Weights of a small sound classifier.
Model: 5.05M parameters, arch wavenet, norm batchnorm.
Data: 39062 training examples, 124.5 epochs.
Rows from block 3, named by matrix and row number. Rows with one number belong to one channel. Each number is 128 + 24 x the weight over its row's rms, rounded and kept within 0 to 255. All counts start at 0. After the name is the row's rms in percent of the matrix's.
# filt: filter width-3 conv, dilation 8 (model.blocks.3.filt.weight, 256x256x3), inputs 247-255, a 3 kernel for each
# gate: gate width-3 conv, dilation 8 (model.blocks.3.gate.weight, 256x256x3), inputs 247-255, a 3 kernel for each
filt.48 101 [ 55  75  92  99  97 110 162 163 125 145 156 145 107 108 138 147 122 142 123 107 124 130 116 124 110 109 131]
filt.49 101 [135 116 160  97 143 114 106 132 121 143  75 133  99 143 135 102 153 124 131 147 125 128 131 115 104 162 142]
filt.50 100 [135 110 103 129 148 138 101 111 111 127 105 128 146 139 117 137 141 133 142  75 158 143 112 147 125 138 145]
filt.51 098 [197 150 141 128 134 148 106 132 127 138 131  86 180 154 156 138 144 149  84 127 157  82 119 129 167 166 172]
filt.52 095 [133 130 108 123 158 112 100 127 134 125 102 128 132 144 104 134 157 105 137  78 103 140 104 133 149 174  99]
filt.53 105 [141 133 161 127 135 137 128 104 103 182 132 140 133 164 151 107 134 126 133 113 105 147 103 108 118 140 117]
filt.54 103 [144 113 127 117  66 127 118 123 126 147 173 127 138  92 140 113  98 140 129 126 126 101 142 120 133  89 145]
filt.55 101 [ 74  97 125 122 118 158 135 127 133 131 127 101 140 104 151 198 125 158  92 157  98 141 170 125 144 106 144]
filt.56 097 [151 134 120 135 141 115 147 132 144 128 117 112 120 150 129  94 155 139 150 121 146 157 135 140 101 143 127]
filt.57 097 [ 95 174 120 103 139 130 152 136 140 182 142 152  63 155 131  75 120 137 114 123 135 158 123 152  67 116 125]
filt.58 099 [113  94  93 126 111 116 136 127 124 154 159 124 149 128 141 170 156 188  96  96 105 112 124 118 146 119 154]
filt.59 099 [149 126 150 143 127 140 134 136 139  95 112  94 130 128 130 119 132 115  93  99  99 107 121  96 146 124 140]
filt.60 096 [136 126 118 144 155 132 110  88 107 113  78 103 120 146 115 101 159 133 122 162 177 129 140 162 119 157 129]
filt.61 100 [105 124 133 112 125 118 156 140 168 121 119 125 109 133 109 138 130  92 112 129 137 117 122 124 120 122 107]
filt.62 103 [ 81 115  58 128 120  85 136 127 150 111 120 146 124 135  86 167 141 152 129 138 112 151 144 208 140 134 118]
filt.63 098 [110 101 101 187 127 152 132 128 136 125 139 132 124 112 123 118 111 111  97 100 100 119 118 102 148 116 119]
filt.64 103 [169 128 114 146 144 116  89 106 124 140  96 140 184 180 102 135 196 116 137 138 150 114 133 156 167 199 115]
filt.65 102 [ 99 118 116 101 147 123 118 128 125 114  77 120 104 131 129 154 161 168 119 126 119 142 123 127 112 167 136]
filt.66 099 [ 94 157 130  84 141 109 159 145 162 163 140 159  73 150 124 111 128 116 141 137 117 167 123 118 112 128 112]
filt.67 104 [143  97 146 113 108 139 135 145 132 174 153  91 106  75 136  68  93 118 155 141 154 138 166 137  67  82 140]
filt.68 101 [142 143 138 161  97 106 124 106 116 116 147 132 152 122 108 131 116  99 171 146 136 119 130  95 146 100  92]
filt.69 098 [140 126 114 129 134 113 153 143 169 120  99 157 108 121  78  79 134  54 130 172 143 123 140 151 112 144  98]
filt.70 098 [128 147  99  96 113  98 122 106 122 129 130 155  88 126  92  75 117 106 118 159 151 119 132 152  75 117 110]
filt.71 099 [ 65 112 149  91 130 113 200 122 135 154 110 155  84 150 139 142 153 106 112 117  89 137 123 107 126 138 109]
filt.72 099 [ 75  94 120  92  95 131 166 161 120 157 141 130  51  75 131  97  93 146 126 133 121 156 136 132  96  96 158]
filt.73 099 [ 77 119 107 120 137 132 182 168 162 178 152 161  91 116 126 139 139 155 117 126 105 183 157 145 162 164 171]
filt.74 101 [126 140 112 133 121 108 153 117 134 111 151 131 155 143 128 177 132 154  95  75 134 106  98 136 175 127 142]
filt.75 097 [158 127 159 116 118 136  96 113  98 137 113 112 145 131 169 152 146 174 132 103 136 135 128 121 137 144 172]
filt.76 099 [141 125 134 160 145 167 164 151 159 112 140 113 122 131 113  97 121  94 183 120 148 140 134 145 126 141 119]
filt.77 098 [205 137 124 175 149 122 114 156 130  73 121 118 190  96  96 125  94 110 135 161 138  91 139 147 154 104 118]
filt.78 108 [131 132 120 113 129 141  84 120 139 121 150 117 152 119 124 183 109 141 114 116 119 114 119 114 184 118 147]
filt.79 099 [143 142 155 123 121 139 119 137 110 140 134 131 140 121 165 134  76 160 115 106  81 124 114  99 114  86 168]
filt.80 101 [102 100 112 152 129 121 125 134 122 102 124 112 120 106 104 146 127 127 135 110 163 132 136 140 154 128 125]
filt.81 099 [161 116 142 145 109 116  96 117 139 147 147 147 200 136 118 163 157  95 106 138 149  61 119 120 162 142 103]
filt.82 101 [138 124 163 157 126 128 118 134  98 159 136 138 167  97 153 182 100 135 114 146 120 128 139 103 201 111 134]
filt.83 097 [125 128 113 134 163 115 127 159 157 121  93 133 136 141  88 125 131  57  96 119 140 115 115 143 152 152  86]
filt.84 103 [229 140 148 154 132 132  97 128 135  95 119 130 186 104 119 123 104 112 102 155 131  78 135 130 158 113 115]
filt.85 098 [212 166 172 148 129 154  74  98  99 109 110 105 182 152 162 112 139 115 145 139 143  71  89 101 106 130 120]
filt.86 100 [108 119 123  97 148 118 128 109 110 109  86 111 108 162 153 112 163 150  96 102 101 103 105  96  86 161 119]
filt.87 098 [175 157 167 138 141 128  91  97 105  88 108 110 174 141 153 146 127 123 135 159 142  69 132  77 112 113 118]
filt.88 103 [132 145 156 134 140 165 101 130 114 158 128 114 153 134 159 151 109 150 108 111 138 117 104 109 146 114 158]
filt.89 104 [143 131 147 127 122 147 103 123 122 125 129  81 133 111 151 104  94 140 122 163 137 122 149 115  65  75 134]
filt.90 103 [107 112 117  78 122  98 155 136 130 130 108 119  89 127 130 112 144 143 150  99 142 152 103 128  60 113 111]
filt.91 110 [123 124 132 135 120 135 129 119 124  79 103  83 131 114 122 134 114 122 137 109 120 123 121 122 164 115 144]
filt.92 100 [119 118 126 119 122 141 124 139 124 156 123 112 101 104 158  93 124 182 120 159 123 144 174 141  73 110 158]
filt.93 099 [ 90  96 106 161 141 141 151 133 123 145 117 128 102 117 125 131 138 152  84 119  86 103 117 114 137 152 154]
filt.94 103 [108 116 105 142  99 100 138 133 150 115 149 167 112  63  57 124  88  82 110 146 127 135 147 155 117  70  67]
filt.95 100 [ 72  85  90 102 120 134 171 160 124 153 140 100  79  95 127 114 132 158 124 120 155 187 141 151  91 121 155]
filt.96 099 [105 123 101 120 141 125 134 139 147 173 141 191 113 138 106 149 174 142 102 124 130 152 145 174 157 196 150]
filt.97 099 [104 135 128  73 119 111 120 136 117  95 112 121  79  98 109 129 104 125 133 124 138 127 112 126 121 107 135]
filt.98 100 [135 114 139 124 103 121 118 140 107 120 128 119 111  98 148  99 115 137 158 143 119 157 161 124  76 111 126]
filt.99 105 [171 153 137 146 154 134  95 124 114  88 102 121 150 155 145 113 129 128 141 126 140  94  91 112 115 123 122]
filt.100 101 [157 150 141  93 121 121  90  92 105 117 132 128 104 135 125 100 118 127 165 121 131 142  99 129 109 134 139]
filt.101 097 [143 149 146 119 110 118  55 105 102 116 151 125 118  94 135 147  95 137 144 129 131 138 132 116 141 109 135]
filt.102 101 [112 107 121 150 135 127 103 102  82  82 106  95 111 122 121 144 148 150 170 143 157 143 134 141 135 136 134]
filt.103 096 [124 115 129 157 130 137 120 122  93 154 165 127 121  78  91 106 103 100  90 121 147 116 138 128 119 111 125]
filt.104 102 [ 92 116 105 139 147 135 126 127 128 110  98 112 113 124 131 161 151 175 121 125  98 172 150 143 151 160 145]
filt.105 104 [128 125 124 147 119 128 149 122 131  74 143 135 134 137 139 143 139 143 159  99 106 148 120 124 170 135 138]
filt.106 103 [131 133 159 142 142 150 118 122 126 167 135 151 141 148 146 118 150  90  84 137 130 103 112 115 107 146 118]
filt.107 097 [ 84 100 154 113  94 185 130 139 126 185 160 101  88  84 148 111 115 145 148 128 138 170 140 135  79 102 163]
filt.108 100 [110 120 110  95 105 104 115 128 122 117 137 145 131 114 107 151 131 132  89  98  96 118 124 122 130 116 108]
filt.109 100 [172 185 164 165 137 126 134 124 132 104 116 142 137 155 124 120 126  76 163 148 167 119 116 127 145 155  93]
filt.110 102 [197 166 185 132 135 137 101 114 103 136 133 138 142 133 157 105 108 115 109 144 148  85 124 112 131 120 132]
filt.111 100 [162 107 156 126 119 137 124 158 126 114 127 104 157 110 159 123 117 136 137 133 159  92 125 101 122 102 127]
filt.112 098 [150 129 100 125 108  96 132 107 159 153 182 180 157 153 132 134 149 150 106  95 118  92 103 135 119 123 117]
filt.113 102 [140 146 150 119 136 109  73 140 110  79  51  90 148 145 129 156 146 130 136 130 124 124 118 107 152 152 126]
filt.114 101 [121 123 115 177 158 175 122 113 103 109 102 117 116 122 125 112 114 122 118  98 105 118 112 113 125 124 139]
filt.115 101 [140 102 129 162 120 147 102 151 128 108 151 106 174 106 190 175 119 180  95 106  96 113 140 106 174 116 187]
filt.116 104 [201 115 167 168 117 157 115 147 118 134 130 126 171 110 166 100 101 124 100 125 116  77 122 101 146 103 148]
filt.117 096 [116 100 133 116 136 150  89 122 139 119 107 101 105 113  83 139 150  70 152 125 116 160 140 122 131 150  94]
filt.118 100 [152 134 139 129 111 120 119 120 129 127 143 134 141 112 127 114 115 101  89 176 106 100 155 128 125 112 110]
filt.119 100 [ 77  97  77 119 124 112 164 151 142 178 132 144  62 121 103 109 145 130 138 132 125 229 127 154 124 161 133]
filt.120 099 [177 162 190 158 139 166  92  94  77 107 113  64 146 124 171 117 116 162 144 137 136 136 138 125 147 131 184]
filt.121 100 [172 157 169 133 130 149  93  93 111 143 141 133 114 151 177 105 136 144 166 120 103 160 112 100 124 139 156]
filt.122 097 [ 62  92 100 125 130 120 194 166 186 151 138 147  97  96 110 122 111 107  86 127  98 137 138 109 106 114  87]
filt.123 099 [138  93 108 115 121 114 129 137 141 108 128 134 113 105 107  80  98  87 101 148 130  97 144 124  76  94  91]
filt.124 099 [142 122 129 143 130 152 150 160 157 115 148 122 118 103 111  83  82  87 160 149 163 134 143 145  91  80  90]
filt.125 103 [133 135 147 111 139 129 127 144 133 147 153 145  81 103 125  69  89 109 115 154 160 125 154 138  90  99 119]
filt.126 099 [ 73 106  94 120 107 114 143 132 142  83 126 121  77  88  91 127 104 105 155 156 140 177 168 143 104  85  96]
filt.127 103 [ 96  95  76  89 106  97 164 135 141 102 117 120  79 117  94 125 144 133 144 123 145 149 135 147 104 113 117]
filt.128 102 [185 119 134 197 158 195  93 118 157 111 128 109 140 117 118 129 139 122 132 135 142 156 153 147 162 147 141]
filt.129 098 [ 66  94  76 112 132 134 177 162 182 183 163 144 103  96 131 136 105 160 112 122  93 180 159 143 142 121 153]
filt.130 097 [ 75  97 123 130 129 138 137 134 105 147 147 167 100  92 138 127 107 130  96 152 119 134 144 115 129 114 145]
filt.131 098 [ 89 119 124  54  94 104 101 156 107 174 164 146 133 105 138 151 100 130 102 120 140 103 112 115 129  98 131]
filt.132 101 [120 143 126 123 187 136 133 144 147 135  86 124 107 136 103 105 136 114 141 156 116 129 124 128 127 156 130]
filt.133 097 [ 96  86 114 102 103 109 134 150 117 114 133 118 115  91 153 154 120 199 128 114 111 129 154 117 118 106 169]
filt.134 100 [192 155 155 149 150 161 126 104 110 145 140 135 124 121 133  60 101 111 144 133 118 139 130 120  99 112 130]
filt.135 101 [118 132  99 120 130 125 149 136 162 126 110  95 135 122 148 159 125 171 114 136  81 126 141 112 155 130 152]
filt.136 095 [132 101 134 139 107 132 171 137 132 153 154 144 131 106 139 119 132 139  85 124 129 135 175 160 145 126 158]
filt.137 100 [112 126 132  82 123 117 148 146 153 149  98 159 124 134 152 130 127 140 133 142 124 124 111 115 122 135 139]
filt.138 102 [119 108 139 156 138 153 136 110 114 116 138 135 118 117 113 118 113  59 135 106 130 147 129 138 135 124 102]
filt.139 100 [147  92 143 130  87 150  97 163 150  80 131 106 147  71 153 146 103 136 135 119 155 104 140 122 161  95 147]
filt.140 106 [163 134 152 169 135 141 125 137 121  95 112 113 157 135 131 116 114 115 131 123 121  89 102 104 137 122 121]
filt.141 104 [ 88 129 116 107 127 115 150 136 118 163 154 173 110 134 147 132 123 150 147 114 143 149 115 127  99 131 130]
filt.142 101 [143 103 127 130  99 132 106 110 125 146 135 108 114 100 146  90 122 149 115 142 127 130 150 119  92  99 144]
filt.143 103 [ 85 116 142  77 124 136 163 148 138 163 130 108  63 112 130  85 136 134 106 135 144 154 137 133  76 125 129]
filt.144 100 [148 126 154 143 144 174 106 111  99 200 168 137 147 144 163 121 145 139 139 141 123 137 141 121 124 164 161]
filt.145 105 [139 126 146 140 121 125 116 140 114 124 174 136 153 113 130 168 122 134 133 139 145 131 155 119 178 125 134]
filt.146 099 [124 124 119 102  91 105 138 124 128 164 185 197 133 131 125 131 135 111 134 138 129 121 128 125 127 135 108]
filt.147 100 [100  90  96 176 118 119 149 140 128 100 138 152 176 110 111 172 138 144  96 119 125 128 151 158 153 118 134]
filt.148 100 [110 130 165 110  91 127 127 136 101 153 162 124 136 100 176 159  88 168 111 112 104 117 120  96 137  81 146]
filt.149 098 [ 96 124 123 106 146 160 157 152 143 181 149 125  69 124 128  92 116 147 121 121 147 159 134 158  81 115 149]
filt.150 100 [102 137 121 126 125 139 166 122 149 110  85 108  75 138 125 114 143 149 130 108 114 222 124 153 106 134 130]
filt.151 103 [140 126 160 187 155 179  85 112 145 107 112  88 128 126 129 128 143 122 120 122 122 145 142 136 148 147 138]
filt.152 101 [107 128 118 125 127 149 132 156 148 130 107 108 103 106 123 120 116 135 123 136 114 147 141 134 125 117 155]
filt.153 101 [140 118 114 163 116 118 118 154 147 126 162 180 149 100 104 122 111  63 125 132 113 109 131 123 133  96  77]
filt.154 094 [128 142 152 143 152 139 112 122 133  87  87  98 132 148 143 122 115  97 144 126  78 139 124  98 113 129 114]
filt.155 101 [124 124 126 133 112 109 130 131 135 108 118 116 130 116 111 133 127 103 108 102 137 147 126 131 133 118 105]
filt.156 097 [117 110  95 186 133 155 154 133 166 141 156 139 122 118 100 105 130  91 116  99 111 142 133 140 150 144 111]
filt.157 101 [119 109 135  96 106 109 139 158 142 115  95 116 122 126 134 124 135 114 141 118 104 133 118 111 116 127 110]
filt.158 097 [ 99  82  84 149 126 140 156 159 156 144 148 128 129 106 139 148 128 177 113  99  95 164 139 138 146 109 151]
filt.159 104 [148 134  97 152 119 122 131 148 146  87 121 113 141 130 106 124 117 119 152 107 116 110 105 132 137 125 112]
filt.160 103 [101 145 116 112 128 134 132 116 147 198 119 151  69 138  83  53 123  79 149 107 141 163 103 156  64 134  94]
gate.48 096 [176 144 150 138 143 150 153 150 159 116 133 122 156 141 142 128 131 123 162 169 139 121 139 124 141 142 138]
gate.49 104 [122 102 158 172 135 147 120 110  95 103 132 125 151 119 144 163 121 119 137 134 122 139 151 110 180 131 147]
gate.50 104 [122 155 134 206 158 154 140 117 116 131 118 117 111 129 115 100 102 115 139 119 159 153 126 150 122 114 127]
gate.51 099 [127 135 154 166 141 129 116 127 149 140 133 164 148 137 118 138 134  63 154 137 128 151 133 127 154 165  99]
gate.52 099 [142 157 170 156 196 181 158 135 132 127 118 120 122 153 145 111 135 112 148 133 161 166 148 147 142 174 149]
gate.53 095 [140 140 157 126 165 177 151 152 140 155  80 121 121 141 155 101 134 111 141 159 166 165 152 142 114 149 144]
gate.54 103 [136 173 142  99 139 104 111 117 125 170  97 178  89 155  95  99 140  76 161 155 138 154 126 144  97 148  90]
gate.55 099 [161 155 126 174 145 143 135 137 156 117 113 113 167 131 135 131 118 136 144 169 210 115 141 153 134 131 134]
gate.56 100 [ 98 114 101 133 131 139 168 175 161 134 139 148 100 103 127 131 112 139 173 148 103 200 173 148 126 137 153]
gate.57 097 [129 144 148 123 162 126 119 125 110 133  88 128 119 168 149 129 170 133 138 139 115 140 114 120 140 216 153]
gate.58 101 [129 156 155 199 150 178 168 152 158 153 166 150 131 132 141 110 103 104 131 135 128 161 143 139 150 133 149]
gate.59 099 [145 155 165 139 152 144 137 145 144 116 108 103 143 145 131 111 109  86 147 150 157 131 124 126 110 110 100]
gate.60 098 [151 146 169 130 144 154 158 165 139 137 133 165 115 155 140  76 121  95 201 116 133 148 116 115 114 147 130]
gate.61 101 [141 149 122 163 157 140 147 142 160 130 124 148 160 159 143 143 130 129 131  95 105 126  99 108 149 121 119]
gate.62 103 [146 158 128 152 148 132 133 118 159 131 123 123 131 142 123 121 115 125 168 187 155 192 174 158 131 121 124]
gate.63 102 [148 160 145 171 164 153 154 132 144 136 123 138 145 144 142 117 108 115 145 150 130 151 130 125 152 143 136]
gate.64 103 [ 96  87 135 110 113 137 144 156 137 136 137 117 120 114 164 152 146 183 130 116 103 151 144 113 144 136 177]
gate.65 103 [128 133 109 113 158 111 116 150 132 176 125 155 111 142 115 106 147 136 134 127 111 168 153 149 126 174 133]
gate.66 100 [105 142 169 100 129 153 144 137 121 154 111  98 110 161 197 142 165 189 150 147 108 153 130 101 124 161 203]
gate.67 103 [165 162 126 123 133 105 137 135 142 129 148 193 114 129  89 101 104  77 161 144 133 116 121 150 127 141 114]
gate.68 102 [135 135 122 196 154 143 144 130 147 133 165 142 158 126 109 150 110 107 149 141 144 181 171 172 175 132 131]
gate.69 099 [ 74  80 106 114  91 123 130 124 102 119 153 140 101  89 130 140 130 155 110  79 119 134 138 135 107 103 119]
gate.70 101 [111 148 122 166 153 129 120 106 118 156 111 148 136 159 121 110 140 101 131 130 155 121 112 117 137 150 123]
gate.71 100 [ 99 149 170 117 161 162 170 159 147 141 112 146 103 140 177 130 130 135 155 128 118 143 130 111 133 173 163]
gate.72 100 [ 93  89 118 102 102 134 125 140 114 143 151 124 108 101 157 157 138 199 145 128 109 156 150 121 157 137 190]
gate.73 104 [171 140 151 151 145 138 114 134 126 130 139 129 141 122 123 116 127  96 193 156 187 188 175 171 130 130 111]
gate.74 102 [143 125 138 169 143 159 132 139 140 119 122 138 133 115 134 124 111 106 158 151 177 135 137 148 168 137 142]
gate.75 098 [158 135 144 198 145 179 120 105 137 108 140 112 167 134 122 162 136 133 126 133 136 146 160 162 187 155 150]
gate.76 098 [152 125 158 138 103 154 135 147 156 110 168 125 182 114 162 144 109 126 102 112 105 104 141 103 135  98 152]
gate.77 096 [ 97 133 141 129 157 134 172 166 148 125  97 147 124 128 141 148 113 123 144 140 109 164 148 121 148 141 134]
gate.78 098 [154 114 125 172  98 157 142 161 146 111 170 146 147  86 136 124  97 129 175 151 127 143 151 119 170 121 170]
gate.79 101 [133 127 135 181 143 210 157 123 159 131 163 137 125 125 129 114 122 114 128 137 140 139 152 142 126 129 142]
gate.80 102 [141 148 138 131 139 118  96 114 108 119  76 115 149 164 106 157 145 107 146 185 166 144 130 151 145 149 113]
gate.81 102 [ 94 105 161 104 112 135 155 128 125 145 120  92 103 119 171 127 169 154 165 144 128 166 157  97 119 159 142]
gate.82 103 [148 162 152 162 126 146 143 121 131 112 138 117 147 156 141 135 137 126 150 119 188 116 119 146 144 143 145]
gate.83 101 [112 122 101 162 133 152 140 131 125 130 134 118 137 128 123 148 136 152 111 143 127 122 132 142 150 138 138]
gate.84 099 [127 146 147 146 156 144 131 129 158 122  98 104 167 164 131 146 166 116 114 127 133 108 126 127 130 138 115]
gate.85 101 [152 132 139 131 131 137 155 166 163 149 146 167 119 131 145  91 134 128 185 134 123 186 166 151 123 147 125]
gate.86 099 [106 107 112 139 144 109 145 162 157 121 110 182 151 137 130 166 133 112 128 126  83 137 127 110 163 154 126]
gate.87 097 [130 114 150 170 129 166 168 180 186 154 157 128 134 129 137 129 134 126 159 143 159 162 166 160 154 148 153]
gate.88 100 [128 111 140 200 149 151 177 143 153 135 140 113 135 155 142 110 156 125 105 111 128 120 116 112 157 166 143]
gate.89 104 [110  97 102 130 120 125 150 157 147 118 129 142 104 109 128 131 131 155 192 143 135 156 138 132 133 134 150]
gate.90 102 [109 126 140 122 146 161 141 151 139 137 136 118 113 131 157 140 149 165 157 141 138 205 175 161 128 167 163]
gate.91 102 [114 106 104 137 152 136 165 169 162 106 105 134  96 102 101 107 107 109 149 161 139 155 152 147 126 136 133]
gate.92 100 [ 87 133 144 120 117 163 154 135 129 134 129  94  90 143 181 129 143 157 162 115 108 183 117  87 136 153 144]
gate.93 098 [160 150 148 126 129 141 152 149 147 142 130 147 145 152 155 119 136 138 155 148 118 145 146 138 139 143 148]
gate.94 101 [150 101 114 170 120 123 143 162 153 124 159 167 157 101 103 148 118 135 135 149 173 133 165 186 196 140 175]
gate.95 095 [151 124 185 158 141 164 166 179 150 146 135 124 152 135 166 130 147 135 158 131 147 148 150 137 153 165 160]
gate.96 099 [150 140 135 169 142 147 183 203 201 104 128 132 154 118 114 134 111  99 126 137 131 139 144 162 164 130 110]
gate.97 104 [118 124 105 136 136 125 116 115 122 118 144 128 140 144 134 158 136 160 128 109 111 128 115 114 179 158 164]
gate.98 099 [145 127 127 132 126 136 155 155 142 110 119 110  97 122 137  94 123 138 193 164 183 156 135 137 125 149 156]
gate.99 097 [161 134 156 158 130 159 154 171 163 130 136 126 144 130 163 128 131 148 183 154 134 168 165 138 144 139 166]
gate.100 101 [134 117 101 150 133 131 171 161 168 110 135 159 116 108  88 116 124 112 169 137 140 175 171 173 168 135 117]
gate.101 098 [141 161 155 124 150 141 134 172 153 148 169 138 139 125 138 129  81 127 128 155 164 129 140 149 124 121 135]
gate.102 094 [145 154 139 134 131 123 167 162 177 141 127 114 134 134 129 137 131 143 162 151 156 176 155 174 132 139 136]
gate.103 097 [196 140 180 135 128 124 155 143 149 141 137 145 140 146 142  99 163 105 142 122 134 134 138 129 124 155 123]
gate.104 102 [123 131 107 142 147 125 145 114 164 158 134 150 121 147 108 130 153 116 121 132 121 157 160 161 150 170 121]
gate.105 103 [103  94 127 115 108 104 192 146 152 143 119 104  89 104 101  90 125 102 156 128 141 183 141 120  88 112 110]
gate.106 101 [137 103 117 130 122 125 164 182 173 135 139 181 115  97 114 108 118 121 170 179 162 152 176 157 132 135 135]
gate.107 100 [ 96 131 139 129 154 181 139 132 131 149 111  96 123 163 163 144 150 149 105  91 114 145 116 113 166 179 179]
gate.108 103 [121 139 135 153 163 153 121 117 116 135 110 140 160 182 170 141 155 123  88  83  91 106 102 102 143 149 111]
gate.109 098 [147 137 136 164 126 124 144 137 153  88 111 165 160 117 112 138 121  87  81 137 120 106 138 135 160 123  98]
gate.110 106 [146 139 143 123 132 129 151 142 129 136 112 137  93 110 119  88 114 104 209 189 149 204 171 158 102 116 109]
gate.111 103 [117 117 110 164 133 119 129 111 144 108 120 134 162 123 112 166 153 130  93 124 127 148 162 157 175 159 140]
gate.112 098 [159 113 134 151 135 141 165 182 172 130 134 147 154 100 132 123 109 126 155 182 151 127 189 145 157 116 144]
gate.113 099 [142 105 116 180 142 168 145 155 162 127 170 156 137 111 123 130 111 109 128 136  93 169 166 134 164 144 133]
gate.114 098 [182 190 181 167 153 161 145 129 137 141 128 126 139 146 151 106 126 125 177 151 160 149 135 142 145 147 147]
gate.115 098 [ 91 118 147 134 128 157 147 137 128 150 206 141 119 108 148 141 103 134  92 115 118 111 126 109 131 112 151]
gate.116 097 [ 96 122 109 130 175 149 183 148 174 137 106 114 120 164 123 129 147 121 125 119 140 130 117 136 124 163 128]
gate.117 100 [121 127 116 135 132 135 158 134 204 160 139 162 145 149 118 144 164 126 111 136 151 135 141 170 153 155 133]
gate.118 104 [127 129 110 154 128 119 145 129 140 105 108 122 159 145 127 156 126 132  93 139 132  89  95 118 138 141 116]
gate.119 096 [138 113 155 151 156 163 175 194 151 134 128 120 131  99 148 118 100 121 137 137 142 143 168 137 137 127 157]
gate.120 099 [134 141 158 132 160 144 154 169 170 175 132 152 140 139 161 144 135 146 140 135 138 143 137 119 136 140 146]
gate.121 100 [161 159 135 147 167 173 128 120 139 134 116 137 125 151 136  84 114 118 168 165 179 147 137 160 110 128 132]
gate.122 101 [135 112 110 157 134 129 138 154 158 140 161 180 144 112 123 143 129 127 164 153 132 183 170 148 171 148 133]
gate.123 100 [133 106 143 143 119 142 124 157 125 115 133  87 129 120 181 134 130 163  85  95  96 105 123  90 123 105 171]
gate.124 098 [181 172 170 172 164 167 150 157 160  99 101 108 168 154 156 123 124 138 125 117 144 122 126 140 145 146 146]
gate.125 103 [145 144 185 129 152 161 115 129 116 155 115 113 143 196 223 141 171 152 110 128 123 126 130 103 120 163 175]
gate.126 101 [125 117 125 183 164 179 150 148 150 149 133 145 127 128 119 133 130 116 151 128 163 172 142 171 146 140 151]
gate.127 101 [140 134 143 146 158 138 175 148 128 122 101 131 115 149 126 116 168 125 184 144 149 166 121 136 145 181 138]
gate.128 099 [107 119 122 151 173 164 172 167 151 134 117 140 105 130 113 102 117 104 149 112 129 148 137 156 127 150 125]
gate.129 100 [134 107 108 187 145 143 176 148 179 141 137 154 125 132 106  97 146 106 146 141 145 158 151 153 129 145 100]
gate.130 097 [102 121 137 138 137 147 163 189 189 129 131 130 125 111 109 153 120 111  98 159 141 141 158 150 143 135 145]
gate.131 100 [125 129 107 128 171 124 194 180 188 157 114 168 116 137 100 101 124 109 109 141 117 123 135 144 125 152 121]
gate.132 097 [186 166 162 170 136 155 146 109 133 116 114 108 153 149 147 153 154 142 126 136 110 138 141 125 180 159 163]
gate.133 104 [130 110 126 149 131 170 139 141 140 128 123 125 127 115 124 115 115 132 144 127 133 132 145 130 103 118 145]
gate.134 096 [171 140 142 151 125 132 144 178 177 139 173 173 137 131 121 113 128 115 195 145 149 169 139 162 147 148 141]
gate.135 097 [145 157 212 140 141 147 158 124 133 160 137 130 133 163 165 120 137  88 162 156 160 190 149 124 139 147 130]
gate.136 099 [142 142 148 146 157 137 129 153 167 161 152 158 121 115 110 130 121 108 165 158 157 217 219 206 154 145 122]
gate.137 102 [118 122  89 152 140 134 131 117 153 131 116 123 131 151 105 139 150 116 129 100 130 173 139 158 134 128 106]
gate.138 103 [119 100 105 170 119 137 155 171 165 124 151 148 168 122 129 144 134 125  99 115 134 119 141 154 149 121 126]
gate.139 100 [132 135 131 150 112 120 154 140 128  64 123 123 172 145 140 200 175 144 136 114 126 152 125 137 220 157 143]
gate.140 098 [122 121 158 106 152 159 139 156 122 124  76 106 113 129 162 144 152 157 129 143 111 148 146 114 122 151 157]
gate.141 098 [122 121 134 136 148 131 163 175 169 136 125 173 126  90  93 134 101  83 148 200 159 165 197 173 165 152 122]
gate.142 101 [107 113 137 130 132 135 198 148 126 140 103 140  98 122 117  94 133  90 139 136 151 145 135 134  89 130 116]
gate.143 100 [112 133 179 125 147 159 165 158 145 160 119 108 125 152 180 129 157 153 156 148 146 171 161 121 140 174 188]
gate.144 100 [ 85  94 108 123 132 130 184 157 159 163 124 138  97 124 129 126 145 133 137 135 119 160 144 107 126 143 131]
gate.145 103 [ 82  80  95 154 112 120 177 166 140 138 142 180 113  90 113 120 125 129 138 146 145 149 166 162 137 113 138]
gate.146 097 [201 158 140 161 131 112 106 120 131 127 154 150 185 160 142 141 138 140 168 154 146 114 120 137 158 138 120]
gate.147 103 [135 115 144 130 113  76 132 130  86 126 131 160 156 123 108 138 141 114 107  95 121 109 105 113 146 135 115]
gate.148 106 [136 133 150 138 102 150 155 131 139 121 130 122 161 134 139 145 130 110 134 126 144 101 118 113 130 110 109]
gate.149 100 [126 123 149 118 134 149 106 103 115 136 118  74 120 135 176 145 157 199 110 129 111 124 143 106 155 173 205]
gate.150 102 [129 133 120 144 140 113 151 151 156 188 179 166 129 136 126 123 124 132 147 129 155 168 149 161 132 140 128]
gate.151 098 [146 125 130 171 165 164 147 169 185 133 131 147 128 129 113 111 131  93 115 134 122 136 146 130 135 147 124]
gate.152 097 [108  75 108 160 137 142 184 161 150 169 174 165 129 135 132 139 169 148 130 117 128 147 158 144 143 140 135]
gate.153 101 [126 123 142 148 130 133 193 209 161 151 128 152 134 150 139 132 144 114 158 109 145 146 114 126 148 150 127]
gate.154 096 [158 144 108 140 157 139 147 163 187 154 152 151 140 121 120 104 102 141 182 186 139 158 182 183 127 127 150]
gate.155 104 [107 117 117 130 125 126 174 162 133  98  96 127  79  90  91  98  84  81 158 148 148 176 150 151 137 111 115]
gate.156 098 [124 111 141 133 142 163 139 125 127 135 146 128 108 133 113 111 139 103 152 130 153 184 147 162 110 138 129]
gate.157 098 [142 149 146 135 123 102 186 182 153 170 173 178 150 141 142 132 120 120 113 122 140 130 127 128 139 128 119]
gate.158 100 [144 112 109 174 131 135 162 174 172 125 165 120 128  86  90 110 103 116 137 127 157 161 169 183 154 128 133]
gate.159 094 [125 149 150 140 117 201 163 128 155 172 184 121 116 130 162 131 132 141 127 140 132 149 150 129 130 125 166]
gate.160 100 [139  99 113 158  96 131 137 130 138 118 161 143 163 103 135 155 140 138 139 101 119 127 141 137 155 115 124]